From a checkpoint of a small sound classifier: log mel input.
Rows from block 11 of a small sound classifier, named by matrix and row number. Rows with one number belong to one channel. Each number is 500 + 40 x the weight over its row's rms, rounded and kept within 0 to 999. All counts start at 0. Numbers have three digits each.
Before each channel's rows are labels from the 100 clips, of 14848, where the channel reaches its highest value: "peak in band" is the frequency band that holds the peak. Only what is clearly more common there than usual is listed. The data: acted Russian speech (Dusha). In brackets: how many of the 100, against the usual share in percent.
# convs0: first 3x3 conv, stride 2 (model.blocks.11.convs.0.weight, 256x128x3x3, each kernel summed), inputs 0-127
# convs1: second 3x3 conv (model.blocks.11.convs.1.weight, 256x256x3x3, transposed, each kernel summed), outputs 0-85

peak in band: 2000 to 4000 Hz (67 vs 25)
convs0.125:475489486475457471509470528522442435467508506474508528486500444518469485420563472481487514538529513450492515583545456431419549542534524470562480506501527486445552498480420482569472533553513489530554504522540497518484517492538486478505513543446456556497409468471461467480519551496491529497469538395532475517423529441498501446452437439527618451586493465548512518532487505482533486553518
convs1.125:483472551528429467486489543497563461472546526488479536525485504498551487567452568520423489500403552556414487507451452433588442460499421504523524498500424431418461523472544512460503474556520499509475545427489499452520489495556594524560532486498493577461586512

peak in band: 4000 to 8000 Hz (76 vs 25)
convs0.65:511486528480516427494524528485568470476555474451521576478501456527457547469552531504535434530481436454389487500504486513515499517465521510515476398496521500523505488578475471515491501521555490507520462490408529431489500507544427512553483489558562524461555569501555498498486448457497517554378500423541487503458497503435473474511522452482506507503470531417487493454534471511461488421434
convs1.65:559490522424498539521459560456488581536432488471522520519515488434483488500477478437427483525417521532538456511466519483447477502502528556559546468445511478573532484510525550561461512501562489474505463578479544500477493538476501533450437499587542510555406441

peak in band: 4000 to 8000 Hz (82 vs 25)
convs0.139:460517493490548511529454523492544501490477511456510468473448494469446526471432476560541528451496463563496426492499488492517568491452525458465458516507575492537453544554566479559470462503473483528431525498496438517563443464461472522437571453538494447515444590508553526538571544480558485476466496522567479518540526532590415477558500577528548469473514546519462512522554500441470490467509
convs1.139:496465442405507553532496455547477464488470539456499508546473475464484477438549478480483512550531473496491493466480559521443522510495518478483515477512527477505488543563454601457522524531496461448534478447492439428492478537471517551469496484499519445473485445

peak in band: 2000 to 4000 Hz (52 vs 25)
convs0.208:466515514501528506513484467444534510482503532513517463555461495540496515476487436475526514513529429500532438567473560522512497497495525496424458487538470463541466521499456481527483531551500414529558510521445438463518538545496513515457397508485474508530489580472568555533416509488522532500443488521485592561535511450484524477595463474406454500521469561497525447482567601497503475471425
convs1.208:539528490491512505461511548506448569427518494458533429469434520492499532511545424394490537487490462500505549489490484538479435465502562545506486480398476542506460590417464466460502435514532519490453513443493511454474517479534475558538460488431481524459459541

peak in band: 2000 to 4000 Hz (78 vs 25)
convs0.57:545551483514515500543487505492481474514475509491524442508453591604508493460483503467467570486435498523583493506497466484497477515464502477539488473511540489438505499444478409492475566536539435491500433435455499522545515544425525455424560509494477449434507501543546543543526414442476536501436515537462556521474434464491456454567526503467516528528520507517490479488596536475481525518411
convs1.57:473550510537472505459482516481526464529503495536482479491472487555512489451429509395524519532473412436567560489471521578518537504407440428503568551540486493536484585511449485475546518492470579501512474507508509499534547448562449540513528588480459533500494521

peak in band: 2000 to 4000 Hz (54 vs 25)
convs0.161:439546480479456444562514499530488449541436474487493460486451501499461565576488470503497504451530488495515545495538461559515499483461504547497532483472419525486491497411481592506444446500485511469534500562503561472494546415527515398509505484525484517487493496436549441464566558569507487457441499461491502516474535490536466488524553559500486490524548537443430551482447470573605533508507
convs1.161:515516508510440545545481532496507579522517516544544493508455514439507448447483461579532445444608468505461459563486461495501454497487468554538509478453555430475426450498474464491537439513530505484508463501487445489498507525486488520502518509504492525481539474

peak in band: 1000 to 2000 Hz (77 vs 25)
convs0.206:461478488536468541513535450434447536508471451423546564521529538526495525559556432531499443512503531530511558494529437497483442481524455491494540521467479462553479470534525469455532526543468497476536463523469468521494430507482560452515518474445435503517464514447587510503557509418477584441426462479512553485493511519542504507438446562573482449567426481476513574480516515534512451546536
convs1.206:503435551506478568554483501484506589511464461530464500560514441465507445455486534478539534438551484559527573516507485473486515501472522435478504467482500457559481455574478533482458595566504439488545410540475421403497469541469466497479491465489458471540589533

peak in band: 1000 to 2000 Hz (53 vs 25)
convs0.23:500470525534546529555488544524551523491497526483553473542513493531521426490528517502587442417495463464483453492468524535494480486502457478514436478402447480457496603600506470474488505486539496558480537610550529517532540489445538440422493481457481471474535450493532459525427517498533580525491472437476527500503519510534463529519513458465471489574445497555434492521537501571464523460502
convs1.23:511504501516491492517469405489463513448532435536443507500498541486550495473545457543462550541554486495441554467458532435447534493535480485525522564491586504541539501538575476445494489503491505422498433500464470554514517534475450519537495542468541552465528511

peak in band: 2000 to 4000 Hz (54 vs 25)
convs0.225:513494489407457474470519555527436500545521506462458455494556477486507521515417497469489475484531528494480529479429496581536538523528494480452482535466483475508473490489495500501433502589482567537554491490471530515496521578512429405526511464449470429516495525535513481567484473551536483446420497606500484503453541408524489478496447467515466495512517513508494399437525598556481512484487
convs1.225:477475507517440460488499461534478494542487480504415371472515487511527502541511474540473493548474544472478566397447506501477495450498550560507478543495529540485412502492494518488505561518417493495550622486525469552508438511588575456475544596510424424501540456

peak in band: 2000 to 4000 Hz (65 vs 25)
convs0.199:488411441494440421495480503576511489543458449520502531589488582505519459515489467485465504437458450482499510423529435464462524526546408521426473503494476518542532527451478523533540513580501540503514410433504448577534493441525555450543482512495523516535454493494453553494486538448491536454473547515515518529491481609449498506481444448550529550484475538504496494511531470465499498466481
convs1.199:498454529535444471513479502505484447530525560551457447505504508477489524493517491478542528431453505520584487496415478481499523513552524498482459542525548481507435432579482485533434500527587415567503489499457532530484511465468507488440472469515537521522502528

peak in band: 1000 to 2000 Hz (50 vs 25)
convs0.78:541482464483517505489464497582512459492435426532511529535495598510507511536455549459541522483418507455535437559536454591517471507540548515535534552540568506498577503410531544462496495492419467565462444461445415519503424446478497530497532502507488503543487505543463519516498561442500476538518479530535418408486530509490475461473447504473540498468469507468538551526534514532517499514531
convs1.78:462527585517531504520478494491575452481560545506558485517459530547453490548501534498511437481481476522479494482432431440518482504428487545475548502539396509446492511520560551502522497498492498498540508531557405482414502505558577499523496473498514536532435455

peak in band: 1000 to 2000 Hz (73 vs 25)
convs0.40:384529528537448471476469480445456475532466508524477489519534494499538465528454477444484517482527509522491453547528463472535550485511540515516450517456467482447592491487539474441484431571556451469572456456467494458520468459564486472539504482524417565468459473464531446485463468513486508461488576613412473489551478532496529565435480527551551454451476453481491435513503493519486512492479
convs1.40:572436529402497451482551493437540461507422578485542470501545495514420471543535559483522424499507457516519446497568509467489544483479500537467486530594468536472512561455494536544525544464491475522449534558503534404551532445544522433489457488514472510511515497

peak in band: 1000 to 2000 Hz (96 vs 25)
convs0.228:488446511504473519485396515524482570537519465497461540552562483484497545503461595458528465557478461524525485506472482544539565533540557467402486558489539514596478478485510547457501502502449531548473513544495448517511534508497545449599448493446532537503477563450536543520479561442522587522493494469437577427483466487469539499505512507562472475545497507482474464435509520484455469468478
convs1.228:492433518481529538473582496468508479492477523555552478508474577443441388447527466515475485487495511510529470536450482490489506480550472534473477531447566470486506561521477463416508518497509492458470490553487468438469536491519527484415500464481510432501502462

peak in band: 1000 to 2000 Hz (94 vs 25)
convs0.72:509443480558522484525508504419509495491483494504529562532496507478517486527480482438521471477529573501444510446460474532464466500463538511504522512581552426549452506529536406521529511496422491424543551431569463432520500516510543481544464577507486617492524472420522466551518499430499496494479518524485534539465470520516535488481576474442516473530478485511398503509523475514455418434507
convs1.72:507468521562544510567459475526394438504487463513481481425466470522497412487413542510523512468527478515402565515564432500503440421456584525462461507473529490466484605429561461455455518487488489536466479519496501464564486501465424550463515488495485539503493486

peak in band: 1000 to 2000 Hz (71 vs 25)
convs0.254:501523467461484442452484489474510484537492496519484538489492518481493529517549441511594533479537463509549554406474509503500489458434514446498582538502526449452538483541483448474555354508521451375528455486531569523543535503474480497476558543454481518471470486455478456554452494522496447532507468490474536409446468521460495540552528436485481482535506440463513522471464489542536451477532
convs1.254:508545598504502530421498478503485505523497589458508525462597519533441489446407542441514514527459465512485435510456544523474521438449513520530494470427553465526456491518451499517535467525555476550455545493438576515483489441476468434490490524503532524589559419

peak in band: 1000 to 2000 Hz (85 vs 25)
convs0.44:486521474460496506463414498518545542501460540491507459507546543557518517553561560517459450596524544450534496551476456483540509516505496462580431520462470490509481529585516453553469540421469533478515482513512463489539502483503462538538412470507438463545486571517439447511432523500520575503479449475577541436553506485534546504428514523505450535501482494536424451529483482478431531506463
convs1.44:532521544529519448509515466542468477497407530450479530509477535526468486506599521477485495482551531492499459469509519468513469478531485501502440459507494476511535476475463513435489525534475477498558477516505528486471466543507520486459542463480508514429506472

peak in band: 1000 to 2000 Hz (52 vs 25)
convs0.130:471545524470555502495506500541512443521522469525523485592437522520451463559535579439474450521479448457494457459475422514497518559507490468500556555444468436480542500481495467494482499499538519520561443476430494523523489455474480540539449507492527517491453518505498484580508553481469494445512435620493547548526530537549529448469521453496478581431554486533443410497543451529490445483521
convs1.130:472529541538512507489512500531580463473545497445476469530496544541442553474439513548485541509488475467485483543463450519495506479423522503530555543476437521558541575530439506531549454470540546509473473518491553435540530469433529527491459425495490523440534479

peak in band: 2000 to 4000 Hz (51 vs 25)
convs0.194:519456498472467513538497460468579454515468430545494451463563479508551494547483521451455477490511457485514498548537509512501435473532557540543535516504563409470580521565453447535506497490537454514512509508503507503472572468564518502520491454543563516482507526390551544462495504444531518574479498439491492514472468514433532444415526563499487527459510571513438574544458495547516531518570
convs1.194:456498491513548514494518468551475573571512519465393511471430477509516433536507585491452494532452449485481536491503528452538517494477525510446506487576491524539501512420557537558531544453499494522446498557473498478464485453523465450534518513480461594484520475

peak in band: 2000 to 4000 Hz (82 vs 25)
convs0.149:450489507466496438486525488485475509550467518523476510467532471470461541462558452594532525468517507476485484424524507457466473484433522502464605525494500474472476564548559606510471464501538515507444483492539496417504473504544446544498421509500507430514482463433504463456528453494506497481466499502570362437550509527540429547502496491499537509430456481504511545538481515455496587503508
convs1.149:496522506527491463503423448477479529472540459503433492407506455427451484527525505475484576435517489514514429495501510475478461510507502542503539467485482472456442465479488541557521468506521475532559531479566504422486506510456443478459557500494481515478442422

peak in band: 2000 to 4000 Hz (60 vs 25)
convs0.179:499468490450517540499487462610497482430496495468536509497560473523506438501469557457489561437514455494447530439503466459526565487558538560422443452460539473503444496443530489416462584491516501472443547445481530460482434519458465506470439478549509527573462486465499463414477527500500477532516522425505507471509530521529480481479510417601458493436480482512506535508440491535514514472508
convs1.179:557446526524446532537486568588550442506518514468493564512471536485536511549494508492465437462488525507428484533471509486422458553517484486451491458496405496422520525464534507485488493554515493529502513461531496540484569447556518479526536467450507493475550490

peak in band: 2000 to 4000 Hz (78 vs 25)
convs0.157:537543524569469502547487504450452470466458512520469524540486462500543471525388458496410510509451486483513577386520562577475500521537480567484488510508442547450497507528525517455470489437505514484451548549437465526534519538483460461535532544504502488442534506512566517460502478551510504532460523454594474547522468422490441512453454470498528518472514614499493489458573494532476491492500
convs1.157:435501441555479475467485483452460521503492512528532356486471544485525470555530439420482490480545501445511466455451458547459466501434492460497547506507480523464525511524582454493464477480499499449478493505479491460499406538504510482466480511480452520473465402

peak in band: 1000 to 2000 Hz (95 vs 25)
convs0.91:515498501428416510484489447499498562581543525490481525450487488514478533476416519514484531480534507508514544567475423507519566489562530491497516513485455474458535530438486590480517439546471514471455440477457453486551491441527561452499494455452510495450473550460460545507584452449553566503531510458429595530506499437444516583553491515477432514472460472532471543491508501471535475521492
convs1.91:425425505493447557483522521523475508535470522465527381481539442488496467456614423513499502427502481445512491508447542452477485509461496467454478392519466510496441515487450477520485485513504484518482578555494489442534481507480473452476542532576524497450547538

peak in band: 1000 to 2000 Hz (90 vs 25)
convs0.146:531519512456444521506484547514451441473476409483545498497489528511439562521491541430546485521477560506495442532525510528516578612561452510536503434462424492499528447549569562463506437459465461548494582441476495531495513460532460521480540537483533452487492540488505453445586497536508508483498503509521550470570507489457475547501513530480490532484514506444470483468537512487498465636485
convs1.146:517449523459422444508466545525504476460508476431528474456447513521493454553545472475504483437417538496496409453537526501449496529432495573472533434481474553458499515447442500463558570464490537458512517557487494504538403481469507538470505451517496520510570521

peak in band: 4000 to 8000 Hz (52 vs 25)
convs0.96:457548502455511476514621514552516503453465556512560512528535500508524497556515495527541452434555417451551411413587496503497459500499476506442454533474493495474429491569495546500509476510445441528498464502509537479532547499511428508559485511529494438522527462509494511544510482418552501471475501520545502487553456536500475569549516427486504569449479444582519481519475499526492533455565
convs1.96:481535481567466442583504441499557556517545463485410489483521495508455472558532506502473466472507534492518484413495452431506469460511557489522513485490567501527465501509473504443485541447537469392487411414505485556422560421455550470512423508439454548401466483

peak in band: 250 to 500 Hz (91 vs 25)
convs0.111:470475435511510528481474527449462457425510498564591477515487555489499492551446427485461533454491494536477572538479446465501498468504462501501485459502418462504485497509497522604469513470473517532485451486472563492494563500493516444484573513485523555509528453406481529486511428513479548420437460501477441529403538526494529494523465525512581519488544481579489483472555494450440480480419
convs1.111:545451459503481488488495461553472491475492501508520489512484488541522534485464522526509467550526550490458431523519460512435544550551541504520541500496462566478472443541477556482482528472478543482452499519495525489544523486483458509541504459513470433463532522

peak in band: 1000 to 2000 Hz (56 vs 25)
convs0.255:479518518460452535576467566498538528485395471537537547492477555524518584510562428515540445547527537456486482506531472417517546454538538506521511520480500543544498484519487499495468463567486443583564518527541457501560482517474475552471579589476485486514532488458498416509515520537551575448529457556504465495487544520506478526512421449527525482550488493462528484487466531540481529406493
convs1.255:474481425485534546513518491515421497509499443499482470457575426521448500503526556528482534493508506468544547560580490442537452549483510480488430505492524524439547562560582511481518491533483449563477505534536510479493402521400497489485526498451545473408481477

peak in band: 2000 to 4000 Hz (70 vs 25)
convs0.243:538496436482483462444441472566513555489487519425434504478464488512536423457547484480491511434493467419530524545510473461452482511528484451519449527557467431488459545535578528496490487446527506566475554537472488476527513451622494577458501465529505389508486487491484570491444527522507525544520505465454455494448507441537516475549518584528481511480485542486502581550473527524470514470496
convs1.243:556486472472478475522490457501507480568478515491448539455475519460492519501497516525516465523500443465480460458498458490454532488515491482460544497533543477521466471516531501464583503487468528508553451455439501583446415504508536494437471407485515480529516475

peak in band: 1000 to 2000 Hz (51 vs 25)
convs0.249:477537504458493603550551449493545433480466455526437454503474468499518507529440504428546441506461495504517468474485468445508512487528559567542491452498519459556564512551513578524505494461437516557490529493464562528478458565503516541499538512515464532470522450539477421494494545479414517529518473575456548479496483507457464429586487527541492522478481516601458545499516535554497429464475
convs1.249:494488512500535491499493514435516459503536532508556514446478452444517440521503445467460512416498459464478521451515461440523556483539491596505515566547458481486486539511520493491519538528408480501563533498461509508531510511523502461442499482438491502571463429

peak in band: 1000 to 2000 Hz (86 vs 25)
convs0.35:501535498528508474419529582515553538466541476525502548575519569479444490537481560518512550453505461465508514513505506480512448472586528513440489496541500510553446473469545487449491507465489526420537450486486513492519469550532447529512446497499427506538526483477417527575458506513489493538484494403572444528479523495475511442459494409477458540448526475533446459577498484586536541463558
convs1.35:456463496473564510516524505553464487485526470515493488431552509509454512448475506490465502498443469482520528527478414560533472461491492501544494507463519539456538469394407515475525549472536433535451597489558497514486434470449522469531512473461510449490528443

peak in band: 4000 to 8000 Hz (75 vs 25)
convs0.98:480524561552480450483535450525521516463522499502504493481531548489485531506499577500484454482467510478457522483456465500500478433498436510573535502470491463433521530499528603519402446492471509474470406486510455419494583583506563493507544506555493473495514548583531499570535469574541447468489455495570481499471527500450454495536470414577562521477538515464479438504513447499507509488532
convs1.98:519460506474515521595578518474480487480494458542488525505473523514477545458466466506498475483463528518529515547467503516424506551538486470540489480499457489513549474518522521508558545517458540565429498501496490521463522514487443457510524478446453543562402505

peak in band: 2000 to 4000 Hz (53 vs 25)
convs0.191:528507482489545448453501521437507485533490444516457443542547548452487483482504487445504495440481501490531512464578421483462468491514529501434503472562506577532530509502509414500455481465527435558533457415515547528552529468433474500505527521484549540439487478504387509507402512525462471537513462515449492543513568462535464537506509546502445574509480507502516615527475462469469538495552
convs1.191:473519481463485403449483489512457507506468582451456455488462562519537425520451497501506474454533479495529522446470492472484518527502508588547548450493508486403451473493551469519464542461541534520494481564470475551381472470498470506424489506493530477472530458

peak in band: 4000 to 8000 Hz (62 vs 25)
convs0.3:528498506448465485595484477473478428428472504514539454498454475552530559510592474501483473481493514540504451576490535513417542496469493560464522449520466490555545522511518572435592527492492526468480572539477482528550523477465481489472444504465547493434467498502510523455501548472504601522490491491483537505459468557527525487587479418559422508486425535505521444512557469489449503509536
convs1.3:479451524483493505512471502437448480499443454546510511513595519495554504515520442586530491519495482515476512471452564481570532510464461438506566482501554477540488481496484473530478538446529488456488510527522545461450472500552417503501512598477540523490524513

peak in band: 1000 to 2000 Hz (62 vs 25)
convs0.216:464539524596486437486596517491514541457501480576527449427469531459444426489500520518444513474518434513415507532506476519603512489488459463520519523512494484445482546567451533464449454467551475486500444479525440561479512496540557442524500466497551490486539533484507479469519487511522509402538507504492527523558589557456511536466423464515569505480524538497503533471452498428460493475523
convs1.216:531502481542511506546478502472471461486435438511451523528509480588519541473573454505549490492467454490506525493567459528484507499502407451464482491488490503509480490489531514425521480530478523516475472477509457467478509445485500478507468510517589494521473466

peak in band: 4000 to 8000 Hz (58 vs 25)
convs0.90:502468507494492464453562489527524558503491510518536468494501415510484544439467530517521504471444511556492473502498491526563570493474562516520554541509538503491570484460560557430551521550452422496558543454453461456507478537522574493525463506517456562466509585538511554527533512523496425443513523455507539568579564483450484435524429488503499533420492542502419510499493458438513457541519
convs1.90:562537485514500493486511503462524540475517566451513488478488497491451495461434517527464524530452516516453459454518552456523521530459421539504552480421467508493453558460491493514588450514574473487528512495474492535479436546565497474441501516535488441523574494

peak in band: 2000 to 4000 Hz (71 vs 25)
convs0.148:513521469435468551499498563450543527439515464471507544492465473517473485545483477562386478516503488567490480475536563478430486524459501489519560481525480472454512443507533456533441510510517554551506514426516446532479425534503408511525533546500569521447466415524484510430478434520447483516495556481494469467553553502544470467483441513500483483482505403522455502454436505554508530535582
convs1.148:504505375550529413451486441600470430510517456477476501484541557557512481465503472466501457467491524432434488460506467553447479447533483438476555485525530477500456521482407492402485487541511515457478554583456543471554493482519590452467489415495529503531519518

peak in band: 2000 to 4000 Hz (74 vs 25)
convs0.233:503451601538444483515485443575480482447497586497500487527442517575506478491533502476451472488525456490489464498538492565470487468511421544559510515548496447517597520441452499503496493492553455489537501533516483532551496503484564523497498444511505436437478485591482535458513486552507531488551544456487580423481481451458572491442475496547505487521514540496490446448539540514471417429541
convs1.233:480381507521513546422462462455493511523470485552434468568461445477484529504584440529567453458519516514477484527489494581519463450509554426461478559463487558481584525531461505538555541547507500551443506468465456465469522522533456476572474524448458493524458467

peak in band: 2000 to 4000 Hz (70 vs 25)
convs0.105:424488464560550505475503540475425482445497489538502509544539470519519535501558487453464477471530486470456510453539519492493446474568511503458474497454513444522518549517492480509547454434500459503514468533466522542433617529436519463519421444543509492481571476454470512506465518461545554532545495425533451613497544484491434461463546460506576498542536462424486477488568501440491509461488
convs1.105:589501489501462446473462455527405460425527457421479487518450524456500463476477472568487471492485481497463553472506438500526526578521471433510498475501486557565417540486422512447491462509458448457531525558521486477452523439552508482501512544469486477435490606

peak in band: 2000 to 4000 Hz (87 vs 25)
convs0.164:439460550504476473515456534426495497476516530486496458509475569488553473507596558486538449465497530507459473506519484537559531467525508510418569507516533458511521482440576533416499567542474524471508469442477448528533516498557561562543446472482477401481463447516484586493532458502467530481484463500483590483544490538579467556420472471482527457527457496502526501507536503505565558531511
convs1.164:479414471470454453538542441431433549447475466581532465490453486452578454434536493533503479484486427508508504538520426526490518454544536470459489463431523557458477520506490517510501563516528487534491434499482542467490532483523461473463494464493482497502534478

peak in band: 1000 to 2000 Hz (82 vs 25)
convs0.79:476463541575483533448487586517503439484505503490477517507548526473561460504538481442460459503562516567471449436459463454539498554469511507555504552523539478437496545596532561582525501466487485573490540519605533492484512579523524525538477511540567434479501507454558467469508438459547448453469596494477519474493510447483504456522547513455476520482505523503482502481521528587517472537493
convs1.79:535531520498535478526442560498569487484506528547453467490486464490490602444522456493436507515442475510481541532492443577434559488478534523456537458484548470434488421525534479533448465570480531508512575481532513499434548494579490529500475483506497520599442551

peak in band: 2000 to 4000 Hz (63 vs 25)
convs0.18:531393452486473412516498518485478517489494491469533491524510496486531458496524509507474516540465445503430444499534521470536496533519511496520469499512655511546461550470421492599570578547463492490515481486513413547464443501517498514486424517521510529495489518451496473550539561489512538507481561521453500576455445479421469542543548515512541520462559484488466574489498441470465524477477
convs1.18:531484488495434517532454567489466524527587473525492511544496460453476516461541431482444437485523505478502540516439460489561467518468583473408526440541494516532404500508510452513504506516472516479502554496450448534480553579597539526492483488550520417460507532

peak in band: 4000 to 8000 Hz (51 vs 25)
convs0.61:487501475556464486463552550553429506500534457552484507471446540484469513450464547485481534458493489505498520532487484509524436498518585466476514527594436455533557557546495480472504488584512522509559509571521463552513565552605566461535489549501418516551494512530447468442467486559529452486458509523506555503594539535529556515491521454450521473503513521511457539585509514557515508503552
convs1.61:446490517503547463466521501530427441391530510501494526458491617529468505435453534493445521467473477513480500483505419479484465471460476521520586509491450553504498469508481566434504493480497460500460484481514453555555471519511427464466537471475514422479563469