config.yaml
arch: "resnet"
model: "sound classifier"
train_examples: 26041
num_classes: 4
depths: [4, 7, 7]
widths: [64, 128, 256]
mixing: "mixup"
label_smoothing: 0.2
init: "kaiming_normal"
residual_init: "none"
optimizer: "soap"
learning_rate: 0.002
eps: 1e-08
max_precond_dim: 512
merge_dims: false
Rows from block 6 of a small sound classifier, named by matrix and row number. Rows with one number belong to one channel. Each number is 50 + 15 x the weight over its row's rms, rounded and kept within 0 to 99. All counts start at 0.
After each channel's rows are labels from the 100 clips, of 14848, where the channel reaches its highest value: "responds to" is what is common among them; "band" is the frequency band that holds the peak. Only what is clearly more common there than usual is listed. The data: acted Russian speech (Dusha). In brackets: how many of the 100, against the usual share in percent.
# convs0: first 3x3 conv (model.blocks.6.convs.0.weight, 128x128x3x3, each kernel summed), inputs 0-127
# convs1: second 3x3 conv (model.blocks.6.convs.1.weight, 128x128x3x3, transposed, each kernel summed), outputs 0-127

convs0.73:59 55 55 11 68 52 27 51 40 68 56 41 45 53 76 32 59 75 47 35 54 64 60 40 44 37 24 71 27 36 57 60 11 43 67 56 48 54 58 29 61 48 35 62 77 70 54 08 71 30 55 48 54 39 45 34 47 70 50 71 26 32 60 69 37 29 41 41 51 40 31 41 53 40 44 46 47 57 70 46 23 29 76 63 28 52 61 35 83 32 31 52 47 56 24 39 49 62 32 61 43 38 45 56 50 49 54 42 41 66 33 52 62 27 41 41 67 42 67 32 43 66 45 51 53 53 73 36
convs1.73:45 54 33 44 23 23 28 32 36 66 32 73 38 57 63 29 48 58 59 73 72 43 43 48 62 54 55 73 48 71 35 54 54 24 82 42 40 41 36 38 28 44 51 62 28 62 65 43 49 49 63 61 41 83 26 29 37 66 78 66 38 33 50 37 33 41 51 61 59 32 50 31 50 26 62 51 52 57 69 60 23 59 62 54 28 39 52 53 75 65 45 54 45 47 56 48 28 82 54 54 23 30 36 50 61 64 50 54 39 31 31 25 80 52 68 41 51 51 69 42 40 20 46 54 27 52 50 53
responds to: emotion: positive (65 vs 18.5)
band: 500 to 1000 Hz (70 vs 12.5)

convs0.83:42 32 41 46 46 56 58 38 52 52 36 55 41 62 65 49 75 66 72 33 34 48 71 62 52 49 50 42 37 59 39 21 45 44 46 65 47 51 33 47 46 33 24 54 37 36 54 59 67 53 53 46 54 45 55 51 53 38 63 42 49 57 60 61 70 19 39 81 60 52 61 13 66 39 69 65 82 27 35 54 45 33 53 48 40 57 56 28 37 56 31 88 35 28 28 95 31 39 58 45 49 81 51 41 57 69 28 47 52 38 75 59 30 48 46 30 49 46 53 95 59 28 35 52 39 43 46 68
convs1.83:37 48 52 30 63 51 26 38 51 51 24 37 52 71 73 70 52 59 28 35 45 31 55 37 49 48 37 30 58 39 38 78 40 52 37 52 40 34 48 28 33 21 51 37 65 41 34 33 30 63 40 44 25 29 50 32 29 40 33 46 47 29 63 69 47 65 34 49 41 51 48 23 34 44 24 43 48 45 38 41 29 48 58 40 65 44 53 49 41 36 40 47 55 48 42 32 63 32 50 41 21 33 42 61 31 44 69 12 35 25 23 31 40 57 61 85 44 35 49 60 37 34 29 24 41 18 47 38
responds to: emotion: positive (57 vs 18.5)
band: 500 to 1000 Hz (74 vs 12.5)

convs0.28:85 47 50 30 32 51 52 50 34 39 54 47 37 26 60 55 34 63 66 56 44 37 52 65 43 68 38 54 67 27 37 42 68 42 50 52 34 48 38 40 50 33 39 54 60 61 52 46 80 62 41 28 56 35 72 62 54 45 63 53 49 41 52 54 62 50 30 44 34 25 45 48 62 38 42 67 22 56 67 67 30 39 38 55 51 24 60 23 61 47 89 56 36 59 19 74 42 42 51 64 52 46 24 84 54 70 39 36 69 32 39 47 63 23 29 81 71 38 65 46 63 26 56 39 62 82 47 34
convs1.28:77 60 55 51 21 47 72 42 41 42 56 67 38 47 74 55 44 93 50 80 32 50 30 46 25 68 46 44 26 69 42 61 42 55 66 48 47 52 44 44 46 45 42 28 50 48 48 64 67 64 55 36 42 57 68 36 61 51 33 46 40 32 37 54 53 42 54 93 75 49 40 39 35 75 43 55 55 22 44 50 58 69 45 53 55 38 78 64 80 38 58 45 60 49 30 63 51 35 63 28 60 49 51 44 36 56 45 55 70 36 50 64 86 68 39 30 26 66 62 72 46 87 66 37 35 52 52 34
responds to: emotion: angry (38 vs 18.1)
band: 2000 to 4000 Hz (75 vs 25)

convs0.115:26 42 54 41 41 55 40 59 25 52 41 63 33 51 48 44 26 34 45 58 54 20 24 60 31 60 78 46 24 75 69 52 65 42 34 63 46 44 46 40 64 40 65 41 45 53 26 42 75 30 39 58 54 25 18 55 45 64 54 70 71 46 50 58 54 60 35 38 35 53 67 76 68 62 35 63 31 47 53 28 39 20 44 59 54 24 62 56 68 54 37 46 35 45 54 55 24 64 63 41 68 43 35 46 51 71 66 47 62 57 66 47 60 58 38 30 77 10 62 60 55 40 52 16 73 37 35 39
convs1.115:34 63 49 69 53 58 43 37 74 36 61 39 47 45 31 15 12 42 45 73 70 66 29 37 21 56 66 41 53 56 51 71 59 36 52 66 55 33 69 48 71 38 45 53 64 50 43 53 72 45 53 38 69 62 49 83 52 78 38 42 52 51 59 23 36 77 48 52 45 42 42 61 66 43 71 64 53 46 75 43 42 24 38 35 13 44 41 24 21 37 61 53 65 49 49 51 49 44 29 85 69 40 67 81 46 35 66 59 42 50 47 56 46 32 64 40 55 42 70 47 73 49 73 48 52 49 57 71
responds to: emotion: positive (40 vs 18.5)
band: 1000 to 2000 Hz (35 vs 12.5); 500 to 1000 Hz (34 vs 12.5)

convs0.19:43 61 60 35 49 38 44 63 72 48 35 63 38 59 64 29 53 45 53 33 33 56 55 88 30 50 45 49 62 80 41 47 50 48 44 23 49 70 67 44 57 44 57 38 46 37 33 85 81 42 44 46 66 32 05 40 57 55 24 30 41 44 47 59 57 67 24 83 44 42 44 71 53 81 59 41 56 62 58 57 54 48 49 46 39 20 48 50 58 35 55 57 38 76 66 74 62 52 45 19 46 45 58 41 62 38 52 49 49 67 54 43 41 32 56 27 53 48 52 87 40 49 59 96 59 60 44 55
convs1.19:38 41 60 37 60 46 30 21 37 50 13 62 47 52 57 28 60 61 34 47 46 52 41 49 65 76 52 67 44 50 33 66 51 60 57 48 39 25 49 34 37 16 20 39 34 66 23 54 44 54 38 43 48 48 41 50 37 54 22 49 34 46 20 33 26 37 38 57 35 25 79 44 64 37 31 32 54 48 52 38 39 55 33 37 50 27 58 28 41 42 25 21 50 32 38 50 62 27 51 10 34 20 47 32 68 45 34 44 50 41 31 47 56 53 39 67 24 52 43 60 40 49 38 28 41 48 43 45
responds to: emotion: positive (46 vs 18.5)
band: 250 to 500 Hz (77 vs 12.5)

convs0.4:55 61 47 62 24 41 41 85 36 48 52 55 51 25 26 41 36 38 09 60 61 49 47 81 55 32 42 43 48 42 47 49 59 40 21 27 50 51 42 50 58 39 42 37 41 25 49 35 37 36 46 58 55 43 18 43 42 36 46 61 49 47 56 52 33 64 37 40 27 34 35 62 41 40 48 47 22 62 63 41 37 57 14 53 26 58 39 65 79 30 53 42 44 43 64 47 66 70 25 64 64 30 45 81 60 61 37 51 83 40 75 70 52 61 39 66 70 33 43 38 71 55 65 45 62 22 37 49
convs1.4:33 53 38 44 44 72 55 59 38 49 41 47 42 64 38 38 73 45 53 47 62 62 50 30 52 74 42 54 44 49 42 70 35 68 65 52 43 77 49 39 55 60 46 41 54 27 38 54 66 47 66 31 54 35 42 56 76 53 21 35 65 47 69 47 31 38 48 73 52 57 81 55 67 37 74 58 16 58 61 46 71 33 36 56 41 46 57 69 52 51 60 61 69 44 58 47 42 48 60 68 71 50 43 54 85 50 50 49 74 45 99 57 35 20 70 73 51 53 73 63 54 53 51 54 44 63 88 46
responds to: emotion: positive (45 vs 18.5)
band: 250 to 500 Hz (79 vs 12.5)

convs0.64:24 77 35 69 38 72 49 45 73 66 20 48 53 70 33 51 25 33 53 24 51 50 57 29 30 47 54 57 60 21 62 46 58 62 53 59 47 62 44 40 59 29 77 39 66 32 44 32 56 42 34 58 47 28 51 48 32 57 67 36 73 50 31 60 48 72 63 54 53 42 46 47 44 65 34 55 28 81 50 31 76 22 34 61 32 34 35 32 36 61 53 63 56 77 58 44 34 68 34 37 69 32 33 48 34 40 59 45 66 64 63 37 57 25 48 51 47 51 53 48 42 44 45 30 54 09 21 50
convs1.64:71 43 52 61 34 54 50 38 87 39 61 44 51 46 42 91 39 63 49 62 62 99 53 55 55 72 33 43 71 45 28 65 56 41 49 54 62 51 67 75 63 50 61 65 25 31 46 59 51 51 40 61 51 34 54 37 34 35 47 74 43 91 47 76 56 60 35 45 54 48 72 47 26 79 26 42 51 68 42 42 44 54 45 50 57 45 72 42 41 46 58 47 52 66 46 50 31 65 57 50 80 61 54 60 80 45 55 55 67 48 25 69 60 65 69 33 50 52 61 59 49 82 73 30 48 38 44 43
responds to: emotion: angry (59 vs 18.1)
band: 1000 to 2000 Hz (52 vs 12.5)